Rows from block 2 of a small image classifier, named by matrix and row number. Rows with one number belong to one neuron. Each number is 500 + 50 x the weight over its row's rms, rounded and kept within 0 to 999. All counts start at 0. Numbers have three digits each.
After each neuron's rows are labels from the 100 images, of 14976, where the neuron reaches its highest value: "top examples" is what is common among them. Only what is clearly more common there than usual is listed. The data: stained colorectal tissue patches (NCT-CRC-HE-100K). In brackets: how many of the 100.
# fc1: MLP up (model.blocks.2.mlp.fc1.weight, 1024x256), inputs 172-255
# fc2: MLP down (model.blocks.2.mlp.fc2.weight, 256x1024, transposed), outputs 172-255

fc1.361:410465516474467493528518510541563403525476552457459548508558580534447519517448429490558514512429398497389520525461481532457482591438522494520429472451448510507455443497515472526552532477611500467589418497494512520456544500499497428503560519533473507535
fc2.361:481513555407501501485473494507427450576466478544503410537409471521422491556413484459522442557503605589541438482521503450514436446513512466321537544536473525493522436565551473474496489501455544490514536426560499456538558557584503464457520479508532479518
top examples: tissue: mucus (82)

fc1.492:496436477562541513587487471494472587488510468504528493437430424527512533514585467503487513587549501516575445471471432504504410532477438562463475502506618578482509502502514489461401448491495416505512459509489636551566445524632498554505553508559447590455
fc2.492:480558444479454535510550556558464534516535586493556440565481473597540594551507457622496431467496621541529504506458394541410444492524591586472389480480429586484533460473437477538453504558525419519466476512607480502470516453491507497561549496483466428540
top examples: tissue: adipose tissue (74)

fc1.307:490468511538505453489467487547449569469453497388559493512465599514465557463518529449485496514546443532632512511594489467463512512488514547522393509485436513458511429483531469488436521572529520400406479484489476515485445526561531469461515468508533511545
fc2.307:490459454520464526472506565549450420483491438554452511361460495571540503445457558465510521550567579519463457439464557457511552459480593495411438449558438440515424470544522516507498573417524524433542531468543435570442510547507563533451545497491439416509
top examples: tissue: adipose tissue (76)

fc1.422:495520445453535469472446553557588434494490477545508518427419536377545545543506524442501517505494470500511472488461625553504511464553497468470380563489497416517485565529546584546455455520565486489507495468492518572417434452520620549490439579452494414541
fc2.422:512619464519594513426520489533547491478500442474571604519397596431475509497513486518509530519542480495534443506471502487547517536526470397534441546531380518479497474515439437507528543513470542458462458544456492365461465510529428476604483546536485475466
top examples: tissue: mucus (77)

fc1.400:434533473513485630495556550473436584507512507540558536449511512618594473552549414526532500524520493493504541457496540521495560451557524453537494436547452465477490574500555536494535468477443673619524438479496565519505536519450484514591477438483552412501
fc2.400:524535466480451539598451565467397443407532573505491520468422527384390390529449544598506467525516570558520487475558475433482559511531553455476452461437531422505467502547427523489528509492475468520563561519408488533449497551547498451470502447638527564499
top examples: tissue: smooth muscle (37); tissue: cancer-associated stroma (30)

fc1.34:501396502425468494428577452429511621445477457500533483512499455488459500457443517407455485484450523522495544427500536536491464512488506511534451538536504491471415521459468509517495573506514443558473462565561395472544462433579598446516480476440510481535
fc2.34:510576516569460522556433466457534585446504530489534523494490497475533463466421449486490534370525578493551505575519531481567459489503490413484504439402499512452476497412450473578568447423474469513453391514442547381552552437512486442425519492469487457568
top examples: tissue: adipose tissue (76)

fc1.542:544498579500495507606472473540595577443553486520491471546569522399531503465574401456414489458522500565492527515428543512541547479483488475476573539527590513552621591554533430579407472534523522400508426511441457522552470508495557541534492470419460538478
fc2.542:541486519521471557549511467507549482559523535498539512405574503517546443541504451615464533455414449534576465400483430504496483586476367587500562507548499427478458479519558479466432555471511470461499492558541479435513507526530533476511536459501520447560
top examples: tissue: debris (65)

fc1.383:580467579528480494410431515501529575573485589448510555507422518453556486567591444477559472496566514526542410534412438519410528396542490501418467512569517515542388456499417494542534514475475499425505507525390481504494510447474517461454487447412446566433
fc2.383:540526396522428466481513574458420442595481433567527573570451488462471367473475490428522430601553379461354516516506536563467649482514564481547501477448607501533489426495515477434422591440495492541476554466409458631456569560505499470429445495488520508497
top examples: tissue: lymphocytes (88)

fc1.25:552511517477528560488458488532489517469502489526477452460470566424478580478477454517521570416576428437474479499494469494491512505573479491540434338512462497422511462592522540477509486439499534474526375501553423677512491569475511559412479401448481520494
fc2.25:610489520555441456403458350489485487498545519520555469422626587560502482538496468558517537444430571529526455500481470442502612492457408611453520456534476473549470526524513463538455516460484515502509510476481477486497460457488511504610598475615549442486
top examples: tissue: debris (27)

fc1.604:480541549460570498581478520541528496408508453477414550518578468469457606454510571533524518510541543530503526490602524475589470582458554460471420494517534468581507415464525446599503502486436480469553555493583452505513526471423489577460552454446421568476
fc2.604:497370513539476534520572557526529446564530472482502558484482539449547520472460552400454472450545492505473517424459602465459574509508579441539545513463378519532523485556509447405451502455448631498495414485419541456554521469425474558534470424523532559414
top examples: tissue: tumour epithelium (55)

fc1.338:508486423577500481440494495506551521547523554525502436491499472521449432470500484468531515516502493465441507461500557544424381490526553501443362592562484387561569543370577429510560547508527469524493541487490471579487487461451445448490470502507435490531
fc2.338:516437401481504503582511455606497430517485420436511553526544450472470505575478519498506460601489597599463473462513499572472598546501417518438524542514550433545501509472601521541484466528577461495491425520506504491543520475507480443396454528529592465478
top examples: tissue: tumour epithelium (57)

fc1.578:577465438521524412480426429590521553608549462497457509585475455512523538527468430428566535469419428431467515444489583439457466437523495518470578557537461438472493456469542481497470483468485392483603502522482490502451475559563463396415437407460560456531
fc2.578:545514551486526480468575547578428520516471493490436537502621511409507475564543463438506533426501528588426493423512569467478566556518445498469539530481557504442487456484582562507489584515545516456501517494640486546527455521526389584431468505526434506473
top examples: tissue: lymphocytes (49); tissue: normal colon mucosa (26)

fc1.376:530430424450506501478419449542543518539460471513518488533508499551464555543430458594576474488528479533550530562450495494491461536465496510539449562426523481522476562487661577449538496479634620530521441508531501474411505482467437523368513506519433380536
fc2.376:525415450525562473489500526553438536466556514479512475509543487543477541468447547522548507458493633488499323474493454521530533447430461512445502436481485511488530536497598451439510587537459465431542564468477535589501440431509517505435482449467505491521
top examples: tissue: mucus (57); tissue: normal colon mucosa (35)

fc1.235:562445549505466422492446454572587596522512548408540472467482489533521565511522547453481585499533454487427497374446512471555604479570488527533498427494537522464556483501475535577561472521538542576464528514524503507580526440590463525520459574451501489451
fc2.235:533508511556477567558514579471520481408563516421537510460523574613476394474489468494545542522428550665543481569477466480400537496439428427532433487536547415481455630584544507536417467463536504505506529478510500392486525472466475487562534470557398465513
top examples: tissue: cancer-associated stroma (55)

fc1.746:571551456563459488500433584508554452501530500457511517501536598433505474628519497526587507537489541486449461534505594504478578398530543585347485577488541451534517532519494484501548492372550479509488440529420480508453524406465566484452511544531447508487
fc2.746:512493502481513476548480470495489462429514436556591512399469581516564529462582606521494518539554451563416591586472461633475555523550528479611492471423545479559533452498445474481533459513424511661423446470436467413505581554433571530475480420511472537534
top examples: tissue: lymphocytes (82)

fc1.512:546496453597487484516490485451383474562484344495390595550467506533510452539578501487476515427504472468498453505450499485500526498512472450484480543551433552547547437530477478463501443592471473479490520486522597460508448498430563537457514353545486474564
fc2.512:488502505449469573465487460576470512483472570444449600456530515463527486484470511411553480589511403494611504593567496553544578475501455481451512457448398498482460512556605442525549528457414538671467564503447453539477462454465483546513551488542433424509
top examples: tissue: lymphocytes (81)

fc1.285:514551492517474513601561474473568547449399538542480558593439449560511510427567526523590475476477519504453460521472454456498482505462555460528556440417531441644490517508546451398485489431477522504466582511538467539402482426482473470465483478517523479502
fc2.285:498603469435462462479562438489452482561534491467515521584510585535470475465484490466445428502479509500400502436467447457442551431528567451456494453394423589487543603469525453444471514546504537528535491542386457518468448407436432516539412463591544554503
top examples: tissue: cancer-associated stroma (50); tissue: debris (34)

fc1.602:422536466534561618491515569522464508517470478532535503505465517475521556563551549559501465651545376484559498564478443548522547542466455559441534592531567420490526502510492577465546593509460525542527465461549412618446423570461564478523422503515502399490
fc2.602:471456530460498498611537484536469483425480466493578511501457408484478474531490470474505500585524548477487439561497424558485486498519480516462572503487510546455485522538445449484504509487524484464551528527470522432515507407592607511484497470557572421516
top examples: tissue: smooth muscle (79)

fc1.531:534580442458528492471488548510462562452449564463570517393497495487517480582427432558526479459465480433475531480472427480511476535411504500465540538485448487556521632497518519543503537568496586430427485526536489529577544557465534476535552526373488489531
fc2.531:505486466453486582575467571515490555396575526521512619429423443422539327450531502520441502485544596549503534499549478511520526505477555399458430516515475431473489474421410577489489542548560424560510425485483514516447496550501502479407597506503479556514
top examples: tissue: cancer-associated stroma (36); tissue: smooth muscle (32)

fc1.183:529528465417588465466570536506503577480599544524510439536522505491455484535595479509519555542468521465448413415553545545484422499449564499446447422533490551448493438439472522555541491404591462518563518485422463490439506478369496376520540507555455460478
fc2.183:567499465493609554546501585516478441418475540543485498465403539518482475523488485440498417524533509482473464412488495446437593517467456488464485473517451524563429485480576567575525547475457554494478519456565502514505462484543488448403498518445527536425
top examples: tissue: tumour epithelium (60)

fc1.106:508501505616538501453491514499442637466403501510479444435469417516516458518455503476480433538507486523486538543548423459491532517511480472455534385529519553529504484517560406409533581571571500477417463489471439484423464550539439480408487438521538570497
fc2.106:515465471464516581574576512501483495463512480593494422512452544411561509440542467529534470477533517491414499484464370429413587492484615502460431501521437503506496512445486502463534492456480469536541568503572477559481475485564582425559527511501559455474
top examples: tissue: adipose tissue (73)

fc1.137:579470494500568438485438492411523486429508466473503523522582530537556480505574543518478566472493455519582491486430542443453398454521518508490449433492559443452585437468571489533502449444640549412519470501435445558389518535523502534462405483490533519453
fc2.137:455416458480381451561501411553491505566469430461480511458497590567633513578473504420546533508538466525509473541512441527558459508531502521510539541468473444474511489541583450453452495527536585555499516523511526518501463652472501536500563544534457452470
top examples: tissue: tumour epithelium (67)

fc1.276:535468471439457498519599532536361494470506499501511520449465514516456483597610391670563512529460367493574536482419532529442531405535493494441497477518515438429478531508409529412566496492486563403568534525528457508466461515523506476527453503523516511517
fc2.276:519544418451480470446390498496366437470547581490560578483412487523525435522507536480533486627477483511487479584486588374499566475529497565584592476469489504526476520566556542448461579497571499559455427539462542484457478442584396565542480523589502468511
top examples: tissue: lymphocytes (86)

fc1.73:618547474546581566524507495491464414489531503554544534567509554507466494442588478491464567527610473531433495500497526528499480521525527440450569413565533467489484556546544591416557503541407592546457547501459521446533590505487579574505458580438527523504
fc2.73:561504456459495444426518445512467516526513431500547409523493518520430439558512560484516595560534512690572520465501496502464504475488552408567552486516429515467520452556505454516537508501533507589503502484521441428531529447455467443418512492477464534623
top examples: tissue: smooth muscle (75)

fc1.89:478448497520532417498486438481553437524567599501484571517481474565531475522579422423531532554511414478469546500488562464481526448432498488439469618455475378527491532519412518483429422434441448445533406573548599466498439522442505471475525508485473490411
fc2.89:506438534527512606513561500511549456403542505520510514497489420480515453521530562496510497452491575550464474583499460476518493502535489438528506507512515477513514491458356415483543457469481464640470428515455529422485508523435500544479498493472449501515
top examples: tissue: tumour epithelium (47)

fc1.147:543581546544463488505463548463436581568472454571491533516490521479516470539419487493518471498470536592475444509492482488401488401510489423450508560474521547506478415575540451519523411480526433509513426514554483480514507427512552491485509508440430587468
fc2.147:481448515520430497534475556502415434538434430512542565505552477517470450554535488471491463530519541524516469467504425468463519501485468522499497530497501374496542547492394511381421425508525496410493538557526444521526538456541414583466457524530510533547
top examples: tissue: lymphocytes (48)

fc1.358:484502458447413510388526520537491633512532516460517457548614530580520454442557463484397503514416616353552475522464508487462436449486500452521508505562493543532476465457586515503539485462519476558519520523554510592509464554551550525552572455528593494520
fc2.358:520471444487458499471502489593470503411506479497474434571582520520662397595547503475529444591531575651493479498486505552513582516554498455438528539552503438559507547491471540551382558433482454561518474509522522508497525526450454498549526515628570529409
top examples: tissue: tumour epithelium (38); tissue: cancer-associated stroma (35)

fc1.126:553566504517473481511495553425470510419544435545518503564441481606513481521425496571506523459546439448554521514577586519471487501542543443453504469502483531521493548435466486493539434526585583422479415465446561599556492462485485584572463495462552467474
fc2.126:519482565493498524465526552492439538493476472496557507581568405613544466504434509521493465443468436616510498419470472512475502478507465465534452507567402430538510519507540476603465403482506484574505519541511608451458451490523409513577502455509586511536
top examples: tissue: lymphocytes (64)

fc1.349:505525452408559479481535471513553550474523494435519565498647554592467483600455475481575579423492573486549508513537514483494546404549541496577536412454439458491552487510512535574569543591536483483507500387583443520465465458570495580546440484410469525551
fc2.349:468435473506542539592466545546465442385493514466515478423542439452457418404530495590485531522520630511558575479533424597494485468524577464556464513485515511534429555460432549504435487515508526562473572501446495496527466524475495438410494486595443485571
top examples: tissue: cancer-associated stroma (45); tissue: tumour epithelium (37)

fc1.207:503530518498452453490530478444439532594534490454437490527460537575496497508491558546422501452417638509482520540556539405461483475425527480474505499514452507432499457514501505437489470574537414467499523501522513475569502518442453543528473525477429461499
fc2.207:473535529463482493441518557445515544567526576551464466423488541467421562464473471616404492490539428440455502566551558565519535506558517556511457436532497523395621589515525413485532413539523515576509573504532550493458487611468442477456489553429441453559
top examples: tissue: normal colon mucosa (46); tissue: mucus (34)

fc1.525:439513546498457529509508427527491567520512585434503468459523479503518429478544463525492560449607440493500487486518506445491517464487510608501583521479543516450528535560543457522485505609491454460343484518525548535526490457464533500533519453642400456491
fc2.525:513549433520543464582526480449550449427486536475419527477532490401442520486451470542538502580467526482503490509504409567516523537535602460534382505469450523509539417518527447525426546548509454584454506420532425527472457547493517445458514570474438475513
top examples: tissue: mucus (54)

fc1.482:450476455521561523526527548576484507539449531588492435485526438486488505490592538549563531560460403491502454436570490530552539528489461517479386520516481533424537456455558580438517572543481642527548445516435542484419410549467582542431463487573535460501
fc2.482:509520517442457568521503520470521464509448533472624586537535455444520522504442530517456487546519495469582475410468470514533544401495463461507583480514614516467558563500534484522543487487549520470482591551412499466542549386563565463456504441509606505458
top examples: tissue: smooth muscle (60)

fc1.543:415446543469560456486439474468427532461493489447443455450502454559530442532460488551497461576591456500568474576579545404468501541433559481534563517599551470482517486657462418483504476498515466500512345537429557462485527616486507481526555573562549496472
fc2.543:514440445516524552610556511495465443533535514599447503434489500469556521476534411615500470434465573467514575490462414584516517478517552544367507460434490561414525572460488423509504487510526572511474552407451519498446481465534561503535467507562465399469
top examples: tissue: adipose tissue (84)

fc1.90:520591383456508524459446464508545543529572502544549410423541523499462593422499511469496543485546566504452546576447486537642455540499563527541499568470532503470468507466456560528503505473558505502553497452547543498437539436535369503468522524515522542581
fc2.90:538472467504485557507562487496428493520467469551512564530430492494552423600479486485499500559440498516477546443429418508444415442456433485601573456485577568517533558523566534563529581418482527481489553558559526573616532536495430574498554405527486559536
top examples: tissue: tumour epithelium (36)

fc1.767:500458511574586523454433517461467469433383550615533524551512448555485632557427541483495545525473502497520519447507468485461536560474514453466579538452475470556507474412532472419536430494503435522558425509409594537505594387550594523562462513440385497437
fc2.767:485480530544554473425423565492574573479444506478536481496495605524506553495431460407502530489434528414530539469531461417447494540448521376526502499392473442538563472575505527471491474519480435427453519461491531399430458455519481553447439579429528444548
top examples: tissue: mucus (55); tissue: normal colon mucosa (27)

fc1.249:500474449536585452433496511515469634481483502529474412433493493568508528491479553529474526573579529464518549575484527531581458564484501498410543436582491560474518589503522430504576460549567375511519485479489531533451417561512528448523473509435639591418
fc2.249:555456523496541494545567495481486488427529436524545491521514389563484595502503511515495501446457560545505511504496422523505533558532484441476589526499463473498501551503522535469557469562564553511448624429508516543510495608470566554575467456471491438473
top examples: tissue: adipose tissue (31)

fc1.239:506441532419511500496574547538492456417499494513457565517508527554551495503504484494489474581475470482484561561457405473462527537467512496456501449457439563491480562502515411464483495457505476538491538510513482573407566545345509468534526547451476553574
fc2.239:569549480518474603485493573450480544445515549549473606403437514525617401431537510493510479454459477455369457534499535455482430453496573528523557551475420449496471458491470518448508515543496528559496497511459549566474543500509470549531548491451522480471
top examples: tissue: cancer-associated stroma (39); tissue: smooth muscle (34); tissue: debris (27)

fc1.490:475532531429537494565565503514493557451506464573528465484528565500472633479463465490487517496478444496516517447455524479520502480514517424586541517549407511463526504480544455350546549461567474491442519513529520448453495541551567448479485523499429443529
fc2.490:509505566476441468422510486426456509572492597534555451558498480445464475411561474550486491464554577468516458540505592543433507470455525544559458560539477578519474491531491539539561553507412401449559481512455425391487447528540475551499485576521493475487
top examples: tissue: debris (46)

fc1.659:603483490437490486470455462547442473556505502469480445469422471530481591493470521546378482526573530487475529569474455614487468485492563381490447501462453563453494455570526484559375531495506519485520454525567526562495511491491465541416503551502471511505
fc2.659:527556490492512563540548578513557418375491514529555369565485504529538509557478468530536404476503588479474464509520580521563408528515449526445474486426573503537466484565466490486607476461502554508517417477538532528579524541527521574489600453516526475465
top examples: tissue: lymphocytes (59)

fc1.463:552556575520494507515503521439461538488496444472448520397474495494495544474515531463452478425589438481470509443488470491448381453467596465471514464415525408430615518493432459517495502511554511506497466483540459538524534597594500500485572485494515395530
fc2.463:486524575405543460549564449530484591425482501472568402469492592493524463502519541501493443528493510530485579481528474582524414494529583522543408467505568497518418494507577528533473585541519484467487509524448478470528519569416496553467505504419517577569
top examples: tissue: smooth muscle (49)

fc1.401:534611523522604490482426519521510505517561492473522531583560459633474500540573500566476562503495540493462546445516513491536579504431517509418582410523490432533500508597472559523546569430493640450428475474531529494459581505510583499483438520475510617498
fc2.401:531477548383470548510512528462391447518442504510601496494429574419451458609539430560554431579567509613496480476509478539465511517540535489552489419519471496497372466469456519544434535476447473590461538478442485452577473483574454476496436469468484570588
top examples: tissue: mucus (29)

fc1.300:552504479580512544600469485569567530508472527453464473477318449498393516559488536530417518594518440645481540570495544479485502500506462430468474424485599525526477547543486427400476478515544481530541475562375512514439380529532512428459501483444478513488
fc2.300:534516510541509472530536430497452526498433394539440507508629430583522473537478482527484474499543601579562556478496515544484538455508507533507493507458541423503486452477423473521434441597501487583525478518375516427399444536520539556494483514490438497515
top examples: tissue: tumour epithelium (41); tissue: lymphocytes (33)

fc1.418:457505484516533517425513499438428476486529460458530632557422495570457458414475494430514510530579420483412545419427536543552533502485536462434521531415415502520531518541494482574516370446511445545461472497407583469586418497425520450440477465422533571448
fc2.418:509438512518486564498486531497548526456525503429607519554475464584478538445516453486437420383457488482385460485514485448542511498491578384546467510504489414574568513504472491468480492480480411503493490518448516446544471528534512525519505557406362470517
top examples: tissue: tumour epithelium (52)

fc1.446:561443493564479484542582398551413489512533338522487509528437495511444504448530497445537421509537462475461484528498469504538433557489450428477533510427387461581459530439548459465494568519478579543547489528516543500556534459442495484474565406495495446598
fc2.446:506506554455499476506520473450498548446476429502515551566459427540463597576541488434488446463452491477450446535488475516487504490510501548527522556474437568564542493427574591464480493481499454531534557576451471582425475420521470522581570615556531581565
top examples: tissue: lymphocytes (84)

fc1.679:450562606438583561470478480523426473483486489482460477446572565529485568487470473517519554453582518535545502561526524553499594402435511484505435509462523457571485437539403488481496557583510471442473485415581502453502561433607471630507565488521408488534
fc2.679:487481507427496517502441461538447554515531437470466526569478543488485467575473531642503535511518594590492475541495509459650437470536543517568464486533495464483445562467497362520481479467450515489453559400501521487535606514521462505508536386370487456385
top examples: tissue: tumour epithelium (57); tissue: normal colon mucosa (38)

fc1.545:452514466517494580514442582487502525531554503598529486516451515450613509469507461582473489534511548537622485506534586471544620579465430531433518520501505416536488455503495527470542493552498543416517474495504535605487472372554488592590539397510559485500
fc2.545:462412441511468535494500487471538576538491500421554454446464483450399521511456456471464511513608498529531493562489456411457602459509531602602514541544519519443495515537412515451489528532455504555539442580502547445491485614535513449465477546495562524488
top examples: tissue: smooth muscle (73)

fc1.609:463497429534506368487439540503410415486475421513471543503450535499500502433414490563478564481488462457485437507455466422449601554595466465435414362525427568451513480561522500520475514469454520480481433530502545494499486578596513515380450497525589507449
fc2.609:570523593536500558493488419425483471528523479509609539507474458517584568443506548537492478441451513587511391449563513455543519523501424573491506475501534507524444558558476533546445528468560561477516554514497535506394489506494634551596555559548454417483
top examples: tissue: adipose tissue (71)

fc1.203:432470449454532548552396460461451559511485427505575459493562454464570471535559462514490567523498470444485496566492538494431514498469445508492562403554557540433545448572531507405469472577549584568439550477562600531443461515575482429455538621463505526406
fc2.203:484476487484537501505528476398504616423547475503512510534444555473426566551522526592465457528562502550537507496477382440523490482537603488521459503439404642483525494414513528498507597479467535518505434521476467543539503469519487500537521514486393478537
top examples: tissue: adipose tissue (55)

fc1.241:479486504466579529485515521447462539483493456516535387474577485439494516417486477532507447494495512455462378528577437571578511610491519533436470477571527424508563574575512426350460582529531537506409539479496481577527487496596514435491503437533476509543
fc2.241:552562500483476538554524452497480460432499487488535499530540489433513468504471471562533477446441458502453520537487341521485566482496563483465505509498477586485470525514417568578542517529442463536468520491578524475515601450560629516563581524504460496580
top examples: tissue: adipose tissue (64)

fc1.630:577594508443463547498435456477485451547515536516564504486498598519506481573445561530570597523459567500497460529538517561536502523536540497587588554585530441549563495507517487506504473515552497408584475486541434568458502484439462530466477531510439488447
fc2.630:458496483533483456499475581495558540511499478504460545535387536513469411477510507560460433549572531529555531421542542535515425488532533424557540517450489513476490526495444443485395452566562483523442499476486545402516483595481462497453479465438483549481
top examples: tissue: mucus (45); tissue: normal colon mucosa (29)

fc1.363:541553555494496501477577597542502516515505586522484487486478515503444548540483484505508484489530529456590539501488569455456542523520396468487403588447533450495471468453486530491469414495498428458537478476402529387522599471535529490491529576511449503577
fc2.363:533507612533530408531479479523569460541547531369474522461536491469535587507480572515453469496421496497561633441543589513515471430508498407504529501513524434469552527460414516518498474475507601500513456503585475376536545560486502511492495491445460525512
top examples: tissue: smooth muscle (58)

fc1.477:493548430488513524545621485433491492581571472485491582569543502429517469534508441496495495472511449452548523512551514490461595508514409440421536472477391572581511455421479549509534493521489567514519472502383429588499415540447460582542522520554484493542
fc2.477:494487576464477505426536493534555522485546538525471562448520487562534419486512549504495467465506468537567554475549517434488566471509555501542543526520389417485465572537488522518528447568433428606589453506547458552409434492527506649603516586568424481456
top examples: tissue: lymphocytes (96)

fc1.318:562442397510564424566502483493466524527652525491574524471436502545456621482580464548460556499547473410521513528534453492554580523516451520587619457463438296569600517549475498419431566493612535538549391486444463510466472530532545491474507490528512495499
fc2.318:523371600484494468520494466550526426579508489451489506537479545403459584545530498399477583575487453499493411435532538467490496434494447493530576505481462420563525448531463505535469394428466438475460390494514590563485478487514486584504548518583507506540
top examples: tissue: smooth muscle (51); tissue: debris (32)

fc1.554:591581535501400439462469538496563526629453450499535532445591525520480433498499370441459555380557526507539501512530480457495461523502509479549554493530641410442524478527476469509481514473515511514520502464574396529585567474555551476562505470433429480549
fc2.554:462461514497482430510511450461487446363524475598571491514610557504460470579508484533536464549501559529539565484553476515420476515555549411565522521492561551520509493423425530505498496523479483492486492457514398549499543509396469535428471522438441455522
top examples: tissue: cancer-associated stroma (41); tissue: debris (33)

fc1.610:501497453524563500506514526501530556466530512587525433540479389509511602482448489491427519477485458535538437497460520502486526462409503392333523583401482450451459447543526588452460587575500510388433501592453480572495538497490549501459528475443445547503
fc2.610:444570590476494519494432497444597508454530550618549473551419442537533518559592480470534499347438554492500569483477401465509457495478441544590416538441432373565506501377528504537508453566434567476495471576484497482552404484450517510506449458389524514463
top examples: tissue: normal colon mucosa (75)

fc1.103:583484462520520457506477443590476530507492479546504468547562483480580614569498508587455467494518514489453516532485486576497496540428442520503586506483523586515460527469532508491456480445484589477529473548485528603490412479530399551544472444486473496514
fc2.103:451517437487442573479498557427525516526485537497501544521477420534506475507450492482551521451484640521386573519577502467507510496557418449486467430501495497484495442470463434542404562523565488535514611605482419490499457485518593500433566490590482524468
top examples: tissue: tumour epithelium (51)

fc1.436:496551492507515459582464442629512469541541385479453503564562501585481458550469457575612551494522483468463507462562432447484498399504540571511597544473456415518494485480500488473506517485518541484582404573453517534416547425468584519495503455499556420531
fc2.436:537495569529516449445527523497483437533467466463584520523532484576471521561370521471521620534524521579401409492469454553532414488521471497457520490512497519500521474547496429519468436464500533428507606443461491545490468562504533533513485468587563525438
top examples: tissue: mucus (82)

fc1.53:433482511498521518504432489500448525522535489517461519478506466425666422529440516470535527588457467510485453466455540502457481467513461440456583461478606553478508491554442545435508497514512465457467459470505463516504511453501484572434558503597482538528
fc2.53:563516485491456519515537475497507538473566508565467487471505536534400479453479502515427463529451554441511481519465401405500477464534529505456443542453430543506495523423478352540436416465516491546565493528500500533495471502467511393559544516556451513475
top examples: tissue: adipose tissue (63)

fc1.30:488482459529478487494472523475422572450498474556551481358452514510486475478392430495558590501414540507487425500509568419458464516476383474553573441519601433480518612520408550458506577500501551503534488430539527506591469554454526468522534553468548479496
fc2.30:451398462461418493530476436372452504498564514599571548481426434564449411571477496450485526476516538575557558501461377509516491467561428563515472495433424615532492510498425446551569461493550487505581412559474506471571465514538382455503548504497504566495
top examples: tissue: adipose tissue (67)